Rows from block 6, named by matrix and row number. Rows with one number belong to one channel. Each number is 500 + 50 x the weight over its row's rms, rounded and kept within 0 to 999. All counts start at 0. Numbers have three digits each. After the name is the row's rms in percent of the matrix's.
# convs0: first width-9 conv (model.blocks.6.convs.0.weight, 112x112x9), inputs 70-79, a 9 kernel for each
# convs1: second width-9 conv (model.blocks.6.convs.1.weight, 112x112x9, transposed), outputs 70-79, a 9 kernel for each
convs0.23 112:539522551466467447387485517539500520540417550498514434470485556508438446477490447546566610553522465434499484558529535508521432423517509432412508479552625599587411520477514575580498481485495524475505501545476515507477483406497537602509472460477529542516537403437475574489
convs1.23 109:527430504534421450449474461564487532518500467510459542541483469489446539504429450441517512440570516531494517495474504536488504468517524517385495543507442435499544404452500450543602462406482554596419535430428532492469579399575508539576441581463529545523460528524518514510
convs0.24 101:589473491579566558527429502640454524445493482502647595477471516526463502541518429504406446594537558527502477633586633449456464487466426526536484478470468533499527583591484544480551524495466577512486516595499502546503580575457554485516459481459537521448622458425465528489
convs1.24 098:449515489581536604491488620497523609585637573493510475575550628552441447406496572513523441404546525542500452486415496483542546522508531476602486546582531522492532443486480460529516474403511606505516480515408494564579408529580531463455471497494622577537552543476457535547
convs0.25 101:516411483439539503442433454506503594504461477421509472477457540410525491467428387482508524422545447509435560558521537556575473526540493504415559563475508541486476528503530529542564517454428548514497567473522509563438439514524511542545402426471487559467518424501396512476
convs1.25 100:529527533501525533554489427543487493521519471469588507573579510449434529417570517551420437527430529530561524502475470550506607552536515468475427504624481478474433340567506494559564510545432541470448467571439483595455574495598436505538483504513466474518398519479578580603
convs0.26 104:604581441435479510511452422420475545464396517538522528437478456448457494505490505513496521503547506518486511562607455539509511442554539617527507480525466497530515509455484533494464509440455588493551606531640507525518546555490554481476448478421462433456650506528530554547
convs1.26 105:407360461480561558574539486474466451456475462523475593500472493508504516580561486398439531528541469475519521446503523461524547433469555367515452504443544517566473537504472473452573544497488613355587573469511508481510518489396472559430538449431513484509468447464439472507
convs0.27 104:458589698495496410401497414509477431526447596506474479481512475530512462502525456500531574452490508447515476598473567471530588471420526409416462455562486489519559639536485490450549488442487486679624523493542623550541514445510484531553417535553581531430379558508551446426
convs1.27 099:539400427512545651569518552477420483475591406514469503492410433478482623504545523505425495499486472582504535531595549501518486456579455516506498538531541478545474552625511432521566463476627480491555549552467505468582422497553382429597418419368463544492552498539432489430
convs0.28 097:550402553454590496428545499489435495471561479502559524438497609562477557535518559498527578452538395433538450578525512467476464494528516540509507463505525486494503520432448516476444600535509503466452471472469443514489529522439537435522456555486546447532493528476471497499
convs1.28 097:508450445555480586501485440452395601472431495440424522490527327564529574599491487512574572624474514526520527527587408428561568550490486489451477489476507514464491481453530526517485458601482485516448433441495547562548501501550488566489582503482570525493538509511485479528
convs0.29 085:597513535500589561455431457484521489531491538449477568508473480489608528526509534523405562467542454450527487526546461433419482515545536491418451432425545419557485471526544530462491502468509493469544493532529484469501528552614517444519505430421510499451492513431480570534
convs1.29 095:505454496464503472552567441457498535463504525537572562424532521423530541567547547519507529427486592505485593582420525627474450581486543546505556543464419472508482538529548490487485516489501544526464491489529501525605483491491466552553451453499573561555516505503553527546
convs0.30 085:593505476505510524503559544487439499456464571512445489546482488553503572471601581475403500551468457568468503445508389406403478521463458581489525447468460507526501565550505612557599542597574564542485444483490534499477397520535414473589534524589531416498482534549416615521
convs1.30 090:458466488508438458463491474463496400477451476523491521474514468529477484537419592543588472518579538543505497539484509347392495606456510445527462484495523464499529445495612579422398521463511540520411573555636612539480523501448583533556430468499500499584520472435460441473
convs0.31 094:503450518506519496508478521381437493533482531532498516493484468495503583419446523570532488628612559473508561523501499439482494470448479576505480440498474542495468525537542532534491507504452464449442478548443532419505463555453506476489505530513504496474470486518493517441
convs1.31 098:446575537398478441476487452511452561475530545545460522472543521441622490569535588506491524428564456524511424492495473481523477518513523490461374530498513575479496546433449472609572633529491518613514576509517495587460428504410478477449558535468507487606554536494674465461
convs0.32 110:462537474482440478493516467480494502471504560497521517514595464481475504505522473391575538513464495531514483435456541554490519510468495525512463514595479459504545583531549563467508452406545495492499443511520499507439455443594513510534505519512462446489548550556511421468
convs1.32 101:461462511457437515532483496436504485529503459556533438510483448527533597522476590521483439484482648464443566454501494470578509512487494539414476506430494531497524416565550523572508585502462521587507502466551544449518451518484521447445543549550521541603479546462487509503
convs0.33 102:458496525448389583466444513548507439528438472455536504521423463545468425456475447502499504517543580515479442440514446520505532498412566500509476540527495528460485523466613455466539527487602473459535500555437537479435473553486544466529446445580450501498442468539514559455
convs1.33 098:544460540494450512652493432545489529507516519420562513503462469551511458573422429538454531518550437531457608567563454520530552543549483437443514490586485482495529518580533532558463494474297551545487530560510544488498464526457457502496472541491493548519531562499521496545
convs0.34 094:528487510598460435507540574437474483463459496508444400508502497594564536545472567425506493520547505543449534440516522445509501455557562565547525537498431543471520556473499464459417465488394470514582518513469483435477553581449506502527478472479460479568431489535443478577
convs1.34 102:426515500504479499548480566518510526518454512554554468422466441437503559544491496525481518577528415520546546474514457437519480480416567438496479514435522475473469478534573574515517487565461617534529538535558457645544436489450447449466590499494490541462546479448449418513
convs0.35 110:515492562490498479491500516452485515561518533457457482536397569559530492491506461414493460380495558466415478443443481549528507510501457489516481526555511446495465506458568627618504430505611555484505425490462346438535446424527517500416444509533460480483479457509442484522
convs1.35 109:547491452486462582538539562474496475394496467490427527502478555498489508518526465477483518496411518527537462518433505513480514542508441505524485535517518539418492549568424458531608654539380474562524473541524529571547477542574518485369484559535455542529528496548515553511
convs0.36 099:515568457478509461544477523480469552514470584510452503603531522480492561557566479491504446524508573520481529484460520549535475500428533532540472503470495485508450454405556541560506468415437467523450440493437438502567552462517522477454474534523490441521520446501502525576
convs1.36 101:459481481524440438423524532567532456470456597536525481526551482483472557497551585555586553543478464626565593452585515530604517511450453556549585451424509524502520582489436484516492476503604530545522499477387481483494456468456452494357435505414524474521459461400368540521
convs0.37 111:471446450474548547592436472495474490474501521531476433534447433474481537452543543454481458500477489429573415580518504455526546529471527463488500474538507425494600447550544492463518562659591492513539518585542498501592566506535448468584478475464533585509504445420527498537
convs1.37 106:510502545562510529549462489490403646446516475524420488475551569424489622547402440438528635594530459475429519508512540391427533453488474426513580491419434562490584583642463399415471522611433537482443409503454435465406517565475500569535514479551449495470453488442547564508
convs0.38 101:485531575517491536554449436504462473476431533484483573416464569517516528557559538495517482492529553578525430471539398428498535430530543362577511588547554453442422525467607536563445467477447427492462450487464478550461515491579526574537495474535499530574480490485398604520
convs1.38 100:459554477460464582455494524542547494531519609502551495511497513593526526532550545491489485492467555540444472541487528445528588503538560520554580512540520517477530602554542508582373392505396452440512580531500534538489555540451502492557579467586596532497563511505408573426
convs0.39 098:444472487480513497479450472464436538477536531492470535534521554506362491554534418505531480509513520540386429494533493453383501475498515440491561496524532439438511540472485451458497607546523538510502536462491494530520540484417534479536493527435504431493539528466463490426
convs1.39 097:582456452470515471459520503444454457558518591509489485546419362515493465524535464601478582521515530450501543499508535432484487516466531484518603418448410484580546369614505546459491462518488535557483549438445547354541478520568472443539467561520459537570565524426516533532
convs0.40 093:616521546518537471460501483481492466461510474528498561543473487457440399505473452468540567515457475430487461417485531459499480459531480540506540539555517522480486473542583574556512497472440501538460454511421533525442532507523546503576493530552471523512527465507472511510
convs1.40 101:505439396487501507522451516535526469513444466570453506463482498531472546581584611535575491441606526536480530453471547475553488520411497461455515443457511572503460504420418463504516551449549548501511557510431488418468570403470481452552527523568519563497478542473492456500
convs0.41 090:516600563418543486467517545449522396505507484504505491521498464502676451511566458526469413511534464536498492504527497497431512481457437418450508509446522486532504542430389470489605489557505490590483530563385504493516463512436472468539457538521458564554570460396466511444
convs1.41 100:429442413522454497529556529476521475463478499467509574527460460503490541552553501515397434478525511518483503429467466564494360493484482516431476473562387540567566519497529471563478483565490612479479580462558435551491508477463498416493513435475454486495521505515456515564
convs0.42 090:481510522473555597490424523589434468404611540543463491559559448460436554416433482431474515644564496510443475540486521438546401528462420489508541484495513477493499507518564561501541550483469565515509546612582444471470557430573430573438535519515556486501435473467495518445
convs1.42 089:453482541559516488494581572505509575539457576582532446482459518397521585547593462523573599536558443502598444465536506519530518439438547547666566489460508534597483555585521450440531535428579517532463448465522471543432523605473518487518558563529569489440495496515476466469
convs0.43 109:494471472460537524479503469485452535508609565531532484480446550481487471486560526493539484448509425494436480446440472467578491392585510482520437484562526563428475526437494491446467525533520446422537561480471486430521558421526415479456483516489567494440457525433549503509
convs1.43 106:459520535398489469476522523574522456440470437497537431480507521565519469451453488448547491439512488513569471624436554489461527493526467572583429492454542525526446499471486580545457521614455507596473574574438500551534543483399459518430448559450453494500516496562512501530
convs0.44 107:456508721722464445392450444532485426501530567480505473556467396498524546512543508593489529502449415568496536453521425420497486517458483399424508488549572498458485554499537481506543509549512486549588502347557515486478516456447504523508439448532484501511418492454566545540
convs1.44 105:700562574610654635479589571519486474485555493545539416502558564472556570468395528466453444578438498463427512486459430600468503560509490473535400553494547524483501557556495506441500559536575501515614552595518501569521472494476453503453484509500508430513517506510411440469
convs0.45 090:507550391584494537529565523439539509565532419399537458436509444454447399536465480531492614535547517540466499500495431498495591402516472375561532495510503493485547462505500518609607568465543511557478535446477524469441510500482407442504502566398466506509554511445449511557
convs1.45 094:535514558510562380519407484503419568474587441500457532529522504510554534516568415554480444596612462482478389456421595421444520528477445529582523569536360374473543481493459510558515431463539558501519498564538527458564550397456504578585405529463585565560522511444401395473
convs0.46 116:348427479470642462445495545554484435487477497495513474479441431508352544613493512546490516431415471508480505497452545499442469513525449486496486446480507435513437539537499499491584466468473503400517520462513466409493505540590584414464493474515542432521534497564470484504
convs1.46 105:570480578460465475455491444479407492473411460516405422538434527489419580502544489555569450536478512654603449619533462546497532433568439540551604587541497571580481600449415509510531446539500526537520590471512436476510427561677461581549599497547481458476459420444429535503
convs0.47 096:508506491567541528503484504552454559453533500543491468465451562533512472517483403461628559497524483589385478565562456537477489519459411513507535504488539395473489458467547529504524464503481458437497530364468487474437462526496561399517527530533515572453581431471517537514
convs1.47 094:462483471523517409541509468479519504620494469540565512585446532545510620473463521514626465502450490570469501499556452462522437540502514532485445499511502507522525555463428461560505469476470561552592509491392548464544461538540601546492460526506528574510490583525533443492
convs0.48 106:537493513512528552459533478531416527429540405508371392571494461411477510534539469479523486449522508466513526484538450527462532518461480506575461501482497480440479541618582587523467544414550467572551469532573420480528553576468552526557490498495536473381506538581472605465
convs1.48 102:477504565502493451527498503468549453595452515536538539526506593526463495493519564473487511489586495532525506504557459508532500569556537524594512569508523543533463516522507446500495511507487623577556448538500478516456519448566516468559518477516630505554498520519564474481
convs0.49 106:528512496495451512516546459458516538494544605430550501391452493544503514489397451504481468541515542543540443454407445501512484518520473591567501375396504485603605549435518509503492499478526536538432462586502501426478521542565456441387473574498474497470504482555497463456
convs1.49 095:557516544513585438537505499510450521447573446503464484559540478454486478542550490592476564462473444534440465504456488424466557520519450558439551404419447634480464515478516416480542580534419473477401600519503519525511534603578594591577659525422462558560454504488533496514
convs0.50 098:509445554510414468615482556515510389495476551562466485547505540500566518440507474484486537480453518437571425550401426554530526516418496437493383529479568530544473541521584544528601497518464469480377507456458550580523495561489442511542447477471422514397513497505555558452
convs1.50 092:434596483539533516504496482481485509517540460520499483550568565524509411564557515576492528476429492529568511593540507563410429521542512516498518514618530417443482444531480529462452537477522466464521467506427466497485525510525529605592534502487458537463467468482592492503
convs0.51 108:443516450521492508482467501554578496471421409526490524453549533489500524496489596465577526490535463496481415532490458496452473438474560530531393540531436465594527483539514541529516504488459489487505429447542569489476488393498537519449411502557408517534491550490434483462
convs1.51 108:479510487447451492553487524445503571637733636600542538420524457463544384568557512482510454537475509578468445487545516377548419513566474498469527631451530513447595491456486491517452580472481564550542527599541478484547471575488431421512455443423437611563601490550520461475
convs0.52 102:479435538493490547529521535541587538555551473497489488450435479527499518459490503579641519567529526482522534457556565482425465539434486459454466557477617521479476423526498523521535488551463472539507491485536493516473403545520409405539501494504541448592418545505396476484
convs1.52 104:512566552467496472570512509534464541502495560515569533521561463545482533490481447555494476534566510479519527518581408488443428429393522483459542474495436418433545552509489483520491461411542583449581592578573488386488527472452538536511448483493577543608479484460508585449
convs0.53 110:475433473501520541520552426451445532541525512512469487446506451487503478510474492448529488456539513466444411650563463483521477586595474435397455573477483515593522537401501502545506578494513574518429467481488440544434454493477484511527515494579509422538531476457408469522
convs1.53 107:565493577549591541464492494455516475519463415458472515493446446446464506521517541482481393506494486519500415606540496489473493545391460467518522521475398542460513565558500480556486405507545530469567509515526583488559449474502561422472486462459484493516529446520493503469
convs0.54 096:558487542548444535502466588408511482413576454469511537482470543496539537481506498468518516496508471514429467569507529461524458464575377509456459533501470565468544539533570520458507406466483445547526507472590583570418578473525467499501446530505407467545463619469518523620
convs1.54 095:400518465464523522507473533424495508515448454488448509481561530579478505574472415524557600446458503490492565586489488572500520593442510550501492567490400498469516384493429528582508385559439549450474425502577438471478492511561553568521532434516529532440475508548454533531
convs0.55 109:457531470499374520549447462504507520524471429492528554461637469475635506444589459477607472534474496493547574575525449548569450522537473474524445451477510491479514580572464533464422449545564460456577404554464445477486438544579496586591486519468520501483485536497521455541
convs1.55 102:468499504443488453448438501549499533547485530571513557495598569626521528628504530390420556480454440466562554511464498597504507580454452457531484539607517451517496574467466462497483514439493582599531508461535415565538420589548432467407506365517592487485491488516546543554
convs0.56 098:473579431502543552524508497478511472530432558483453524464475514541507463435411466471451418431449464525511481461528528580501554434538468504554586573493555532498492533398435460389395463444582621502452502477471549512433482562515514514539537481483415411573547435561525569531
convs1.56 097:531491554520552478483542475578537478450450463492439581458422568502582464480593429450521493454445581470471523500444459503495502501500527533534536434524439503484415550498451521462521484442457477508515522527468449575464488542452547449556558490531514473531455515546463485447
convs0.57 118:586471434501508485475475553498536393527499521472509452486455485503446540527483587504531476554501476443448435414491470446549564530509482476499497506460460546565512552439452483526564496555444513494488482566409554543571490550471449487476473554504454525509530471490468504523
convs1.57 105:500527485483478449549520551535520480501516455463504546470583464492470488502489574524523457496598478492423569496584502468452554504551496523551484485554466490515586552479533469432402476473479437459502536445439447522525531462521517559498450455567527433461476504500494432560
convs0.58 105:466464560417557441490507455459464514568580505488505561518500518449552445516532456478447525498522429528462622435544537477485488553513529482464426535451534529476477421540471437507473495555478458480498480476545533468456493524534428503515450571442472517444506562517547577494
convs1.58 095:473532540515477471506513549534583503478451461476500508498538443556539433538575569440420577526531459355509500425509488537478441525508605498603556537384505583486521391485567390512442458433480391512405469583500429554482526546448515532487492468566495412522558505445530585538
convs0.59 087:504508460506461569546471492433468509461468520494556492496513558593566594497454512516480464450533516419475480577565568500451484482518513554529531516511500510506457485431477521534516433528575519495512494460503517463412540528374458453414477437473465505580480530556520371475
convs1.59 096:450444551530528427588436496472441460445451451520516500492430554414519521399494497524530466567580462434581537578512476384497521483459548457458582487563527630476448392430623532485508464480471575489536481420468536467573507496519506541580480527527483530516536492524433512506
convs0.60 086:491403470431484465497504464492422449425541562523536395477534469425583435464491436521414470437520480548431526467532552488439581553446510507501561520485455549486445566497567501489491447457490570458463556548463506448532471526492456546470480454488546557467455517584561469607
convs1.60 091:521533453460453548549511587625481457481520493384485524507411517399501470493480580505459449562565473520471454502504549433455601494486494560480498512429529416595474531406464489479565465568519424541483522512445639541536507481519447480543623582541427467424507555485483473449
convs0.61 098:538543555580392476438563490371462530568425495577495490468520544439477468507454453494510515518503522411452585524502571543497546523565499516453508539512568572503567471455571536446509475465568534449475551517504487450425512500417487447478578467567486397483506565515548598495
convs1.61 098:445424472438464473522490515555541507500556565506433489516481346496587444376539570565649391552525570485442554493427510471507549544466520584529539482571505502391502427464484508511472566508469541471456536499570417501440549529406433498506454482523474508477506481532450512496
convs0.62 118:519455501365410565544543462462490549708596480413469479485482478494546605589463489527447446480471494460471489497470464466537609522559510560496532494438480522480496523507425459595516576473474487413443459549559514429561479504513448461498602486507582479497547608554447523488
convs1.62 115:502492522540513474438548581441422392328343306379455530511502519490496419499511515515508433476467505396441568543485519528448506398545434507426423463404468561525484543474539570441603528447496459527468567582520435504549559539464518465476458572480439448500453414531433524544
convs0.63 138:538471520500609446443469477426513548558518539505452582537548478399535507525485579501503502474473398530596485539524500471509447536542460528461454531533468453479458512577493447565461527537587507511492566620552451519497494550503455446474494463510393463528477521461471458561
convs1.63 154:522477524484496481538481506500506565464478478506468494492537480527421500468476498466522588496509494470512524508455436504526471496521546524501489547555510507515469495451553485414574496462504525455524527476505522510520538511519506424580467469499498512529543498476480504476
convs0.64 095:499546446447475464527515506457546551472483506507551539517472495484516489502490467508540518446515491486506498500588454476520410481491530396498527539485505496545487493561469479552488425455462442508488497552551515471552481509453480601497487514415545500496483486483446514523
convs1.64 094:448442492474564494491481466523466472488562559482467497459450472491575571471539546529486557512520461475622459523491591490554536505453574518340516483427492549615471467534504463400472400422608458464482491526541465472561547564508618524455494471518506456502449519509554466530
convs0.65 081:435485473560488495494566432524454507475468432505500543608419505539460448474596517459508503549542469421441432469511540536467424525499492503512467562495453515465511526526563532486467481496563490502451476418463519594568451480480551439449438541573633566511537500508543553472
convs1.65 098:536494504530500519512491582466536520514535471488469486439403486596491507550476467447415658465492604461463476545455518522478492408443562527502549514443477511468491467456475504464479525528526546479548530495505413458440592591497545548388419584497538490533464498535495546552
convs0.66 099:550434471396586535441448519481466408491479521419475521405450506537541545472450508385468412522497510486453553477493592446499579466575537476499562507373514517517494455528453484513510466473473469539542405455541498540552552523495474506560422454458571400601554407562501427499
convs1.66 094:455528566481434452499532479497553509502469500538452548522508619573546524483457471495562444506518540592421578441534525492546498449444544541501615548426433496529477419409516501520430456412530456505411541474424560403491565524474529488453573437451543535479485490469479524442
convs0.67 098:480503461551510509371518515469491502456475527549414474508566429499461479476552522544484459535384448473528473468490441569528573485532602526448489453473522472465485498461526506614545497552507499526513537512483504513448565530497467394526489464560545439500444550518508489515
convs1.67 091:534454512484523547483514577440491477474538487467537527478468586504533624516478452558466538493539552585504572597494490512554557543509420573461551433494490517446504532539556447452460444503467455491551518500551555427525421532634481602500583398566479500489506536572529543489
convs0.68 092:454512544528511413607480455504414481608466479609512568525534571455470437621559482490541606485511502434449492483496477526410462501480501574498446472491454498510550376490517415487534494507548505488533463574484498422506503388469511633543463468407566521568530494457490491430
convs1.68 096:555489382531536490437464480472501466538438431458552494506482505458568445464485451599523388537596492453504513494433359497530406428524513523536455555599470447493471494503490566444479547454412535550480462453436545504495496550501489446523588374473519517555482508483494511431
convs0.69 099:476487509490439534476379522437553435539439482410493457495420541473574519545542486429515431553519491512521477563649530449517541539579483500496554453500511566478530493466514482541414508588510436475481476507532497403525575548423516457483413495439498611483582397508454445471
convs1.69 093:486564490558557495531470499425532528582544532512475637438531493443437543542539476617440490552552468575511523425521553469500521473477491478568555580527543526484530484486545539581558483496411497541510474533427474512567561481567445501484571431556460531496529593455488445467
convs0.70 090:520517434610439521525523462519529503485465516540460387543483466544384503447405522568601467533537602491541503480574564599399521413504467411413456497476457570586526498549424468434484461672461516435412426540445504513543571551430513522522544401490517421564505562451605501552
convs1.70 095:457477462515554471494514549527599402465556452504468523578525539533429528549490488434552484447498527519346447582458552489498455536494500611470592472466419467563550545501531463425475466397489502558514478505502489522567477547574520484418548456487473438453545461501536559523
convs0.71 116:378425488607419491520526493510394545506476421486395481486552545504453517576484524400496471498582438500475492362493449492545488508564385430456460497486460534545446457497482537422521448549573501442536431454554552514535355503551556500380515567425480435441406468442501421472
convs1.71 105:662543637596565519518466524517536416541534475585515491540472430517516503506559500530551432442559507533525435485438529516520483458506544467480509453504501572530463479596515531489482458536531563540446400485507519423465522619444487549502546501522424483481412491575478493511
convs0.72 100:460488531509528537600341445595491579484512440501463593527518488487553420313512497532406528487571453590430489480510518521503409487490508435518536516435542474504499545384465434500519494488494510477411487495421533566488511518425522505427507486401480490505484524511489533547
convs1.72 097:484560566609465552488452581445523587633490555499519560459428527570485531555592535419582501453547516489499404554526504561564339451543584473568567500538514443528519474499499506540464478523435479438433464496518494480502514431554542411455571474558519471450481491508519461509
convs0.73 097:435518430482480445472528547524495524536485612569508587562473442417449429550461480468523491478493521513434484557511438475544458530531511559453518507459473382465448508503483469524500514457419546475453462428497453510492493459411524538500529570530412566514522506511484569571
convs1.73 097:520487452443474446477478495510533482470506610514459428455470454496443496586501468446539451494517554494515456537540517492478501482491457507447475418570529514500443490530494450495559447485577418567517502578582400572553450466484531482394575457474518446522422506445475508557
convs0.74 095:491432501565539511554464480436435554593471510490376466610431512504354539424465484427477509481479391501521545519428624562438561592438494522469476559547495483524512466474458435513446461488450512487505535543472396390475494586493517510453466536507455498531494546538434484540
convs1.74 099:500544535455445411563517481515582504482574390492458448511438520486385529465482537509459480500481437418475519396508386504493572522459519523463509491476496496539482541507489593457446535534596546459424479441428450491551596504542380447510588483500475521566545477495532472512
convs0.75 093:542538449443476520482406547510413423434572527546518314487523475538557511528552503533497509471606483513440515515504574464463440502530485450538543507513437528462512470505516510518526508519519502446423575498489533520434553500470481523429549449550515496526491581497514478491
convs1.75 095:472485519544535456462501500504436539490421464575420452555496544556478460526542475489570483592501612481548427479481543519570543479563503549571551510512473534467512500500477464598543529476481508531439595511441466436475524514479572509516548505526413535486525490455503495554
convs0.76 101:602471466477494453428485477448382606546535432582520429509491460502463458549566440550567573452590468649527557469484525400505559523504471521586423560552438557475490486496473518520381445493485518408597471501464486527508504445491600606576469567452465518441528531466453522543
convs1.76 098:584496520521465490466532521492463448545460581448574500469467463524460437553478491478549450426450562529480419481579433461523423388570493464542415532485499511480452454484391514486567551412389462487464461465470407463464600498463501489470536525486397490503463491471549534516
convs0.77 108:515509460515536459506498448490420495527524587487478502536484526510565468443472490531494436554509555480452507431532480489454420521494429445462492474495489424574474483473492445431409428529501509428507445580514484471537409552587496533432450495563478512603488468495455490411
convs1.77 113:410434437500484573536577544619554587563496401504483535493459430559507507526581438582591585497565520426466505659615516489477489472468504486457519508466449511529492491413497499418479448477475591514491558472518573534490500458484572556501439574487401404427405484500497544505
convs0.78 098:534468505556483471518462481435542513419415557508553488481588573445497494532486530485413574509497466525519482459457517543496409491555508500507485574547499506507448446490524432481517486498480458518454497475477465541497503488567516505447528512509389502547505545530455487541
convs1.78 098:500511529490450491541516447551505547517404448459463497424571609576514421462471490490532515455472496432533456464535349554538465483554452494462545440473494495518500507477489497540541538483442561509505547469512565569459414406483499401385478529439470470509523528445522497483
convs0.79 087:524553475493433537562515462545466486495440433557550532477448492470555446559454430384473475460601489523461476501532513512541557467597443526508492510409476598457496515479494511514537475500491423456497468524419464491501515508531523448430573426586466501477509506572454621450
convs1.79 100:580435547571509504525406451461472515521594466510373451495494539590519442474378455472488419516364575468454455434476517487596452395485500585537534465493409495491526454565438442565396466394462475460481515558468480549536422539465572510431517492412545510577495521551503558390
convs0.80 102:604479487525535504480482447513466437466476479445533484437450486498472471484491555564455677554433564572401466381455431506537537572451460456428561536579552379541485493474556436493499505479491454507522490459512429546508540527502431561535506500409540557547502457459422540501
convs1.80 096:597590508480501432507581492484544532564544499510430507433548558578511503504518544430494477460520481466590484604499513600504421545461466512511552484460534486497518529403436514531429428476457462535468557524458544517493550498581411380479434531453460434495565500486487465517
convs0.81 094:466427407507471459550495475475447498485573474518460481542563500469503476480539455473512517497476448416514462414456490547504539530551571513518498511446479531523491450447459503493534473466502452547550460580482497541435478531535545466539434599534491473523433587527495512519
convs1.81 110:527517439520520500510586534474422392533372487552491550504500514462514454474546517414506497479477465480489405448571477461520559500457562561477496528472462602516524407416480604546474543454401552525534517484488514521514501493460557534529524405485522530491538536480545531505
convs0.82 090:382487531581575604489557457358522479478449485418487528408529507475512563447483448490484482463451495491481457438455478492442485507475489516538512450540515454460511535524456445456461507587551498529440456525448497581544539478515470396467557423512529382581540554534588500510
convs1.82 097:508446501511566487552430479548495498379537465553497490650409504474471497487467521591490582461435418459528474568489485412471484473436491482576432466374468435537569432577461540477432527458513444474521527518550486549431538504441418516476506479477489373552456535502507583472
convs0.83 088:479482437483468499535482510509490507446576460568508537481477496413505531482516535519540546550575507514506479509395464465495474482562482413569428527493524495512466501429444479538501495505482442553583354508478533477478446578513560455403482454467534472500527612553496492496
convs1.83 086:485515506467420491481439580489577532543491508575497454439466467461505450440530489455505476546452490449475518435535468373519523500490533514527487548612471529410542407481517564557487435492465413505457449543593464459512498487519517553568498537523409510527501468440524465519
convs0.84 103:517484517520418588442482418443499438516522568435502580473491489477528527416515568532485389488534483472571510427487482610483510540442547488491465621470548479590487597433505460452452461515499468514464557440559534469558513560501396566395468539464458555531506542519530488559
convs1.84 098:496509530430542576528483539377515500475523419487452553489533561479505536512490587551387465494472511544489426452387490449584457461488565565509489436592480443472502568544457504491504463484435462488457394535443506541568475471507554468581531494499443470449477475477436546453
convs0.85 095:547569475497415509532494423518523500525487464484483499490438493434565523385527499459471629500410529462534469552564468523544570576462501545465502468484556404538448448540488485424505461464501455532476512492578674533534503428464490493450514489554512578520355546414466520530
convs1.85 099:499572482478560574517459527497413505477486572459575528534505579512560512460565491544481533451512482424612453500479506385562449542448535466579499526560460510439492430467533531443378458470519562447376592581490462511562458583515553471419403527430411480483556537578479512488
convs0.86 107:428518490481458512537510438479478547514450328408478536520449508455507568530468435498404415466534457543455501512525407502465532526433523545470452523515584549514531553467567478570482541478457446469448513506536502534573537355489536551528467466536501547509528540445483598554
convs1.86 104:524473505485517534539484587441429517527507490405551563531432469551545460347581526487405568548469489475500586469486501487574473539497507438540384492577488534507549468443544500510419437569485420522496579608556538500543423583584549476503477493552482459553501479523506517516
convs0.87 103:552517483543541417514505446600539544505499510508463492492457383456471542511469430424466527544559502537483456599616590530506451515451464482597494485625531511488489538577485522531422496367489520426522511536517558519441421513475484504548529452487512547519413467542585441550
convs1.87 102:490480553519485520501491410500409475528437505464498442425426522546470479526498475621530459537457460480506463510506469522514477491496520458528572464490501519494469515535575562528461549536459444502550503601523425540573414422488466496453522478554504499529486486463530506456
convs0.88 087:588518543390417472457534472486588489425527483444353460442407531493522502434496531487456459446531549486424490472437520555487566508530482584471554542507489539535479543521488518466464531482443525538488572562456519549407453468554530576447429416532485408516537564446509454487
convs1.88 096:532518510590553481465466481441527584567554618490502520499540521505514574447446534466395526625437486467423494476470476441428536442459399427552459516464620423504532534440511510517525454512510492593559493472508437503513524455461553493554558482507483503485522526511574592461
convs0.89 104:590559468483507439461461514445527592474350337520545497470466524557606498541492491474492587541516453481527522494501533494491421528461485413550517512438617532525488478472547546560532390500472503474441470586546512462524550510415457531471478509496439453491534496378493512645
convs1.89 107:446503540594513530475513542461538459463527442530432525443436413522571522411404540518483552501482495386554492498470531478502491415485482466576505522502428419468482496505485468450432497445499463470501474526558533512503514499463502504499459435551355440453550500450549558545
convs0.90 089:513511471510513495477504521499483530486510498451532464435499487490497573500519392572413485552533526541388439494528546462443547550507481491448505497481570444498486501578471460488474482533450525490455453553442541482435537537616499474541493471446476474524525440560455478490
convs1.90 091:475510523447503498559450526513473482550437528568452449516486509465567507499508478502514455551474426453556486395470474456467525506455517429528561455573491566543506490438489439451522487514568467513615529396487490445432507407467530443565399481441570463519503602530553472437
convs0.91 088:516487533579565506519467576505517472678563616513551519510529560571478458571502543503520550519435483385377512537574412391510410528583501555469375449468378466531476539499468517572550516473493475393477536506551443451529513490448536489555574538451483568428434455443448633559
convs1.91 097:481478451652609438584590512585572631454490504626499486499508458600497503480511490494478565546529508565402516362534524538502493536481470527495527597465434483434544511566573572464535468503512487546532467534461505517522461466518565537428551471460510493448542531428510491510
convs0.92 088:528456510478462538507451530458503545485437510527474536466446504440522524485532482557522515427510517487508549524564548620484452515504508495483471458539570614525515529512444560589383421396559427414523555466525489407560503488450561528516525489540482402534498492483457550465
convs1.92 092:412524465518521465463527519466449532497551531540523578489548474429521484550524541426543473504487452411421491456444489560508504553472499562435481483576525521479526476509441602569466520463535571549479494579421426515499501468543521551477519582455466496544548540588469571439
convs0.93 092:559483529526530606491435480489456449427473561684503453544509543596580575497514573384521479522646571547527439410399447467387460514422492517474506437465478472572552522447448453496495577513522522490455475451559598552521502490478498467549422483496461507528454506468471432482
convs1.93 100:505507511522483460457484427580428548560487610502494389488529563504501553464528420524551521577473556530492431510402433508453456466498506535573596482477505467463511575457476571445438528421482507442528569464479508456540505482561443444480461402462561526535533460483573501518
convs0.94 091:466515414522553458465469501524442494542495525559494564536482516494534449583431459553480492494468447482585461559424502574575621529426493490505484470464468488459473563439470555500548505454479449475444524500482591408519487528537465478455493507564438503448457453498576532503
convs1.94 099:523507467472532463521465436526525380479577496501477520495511463494506550462486465508475496546494512501438487436491592430479510432527546462531484489509455480510450523451512470522466465559517518483493382416521488548391504371421494474494435454471525520493547508518532506455
convs0.95 100:423472570522446412486544497550460540507529644492488444448552501489470476497526439510433493498441443499501480506532455525479509501520508478522513515528524506550497460510468524465486391503482509477445494531557527458473432522522493476482491442592507436483541470581559564544
convs1.95 101:411446513482491502492395457552408525379529495552488415455489479560525503517486501416515551613524533432462548408496563484549533570549557494460399447573542504492441460516565473588507540462472548491463544522504519427521421487475502554411512467467508407481467473492474499528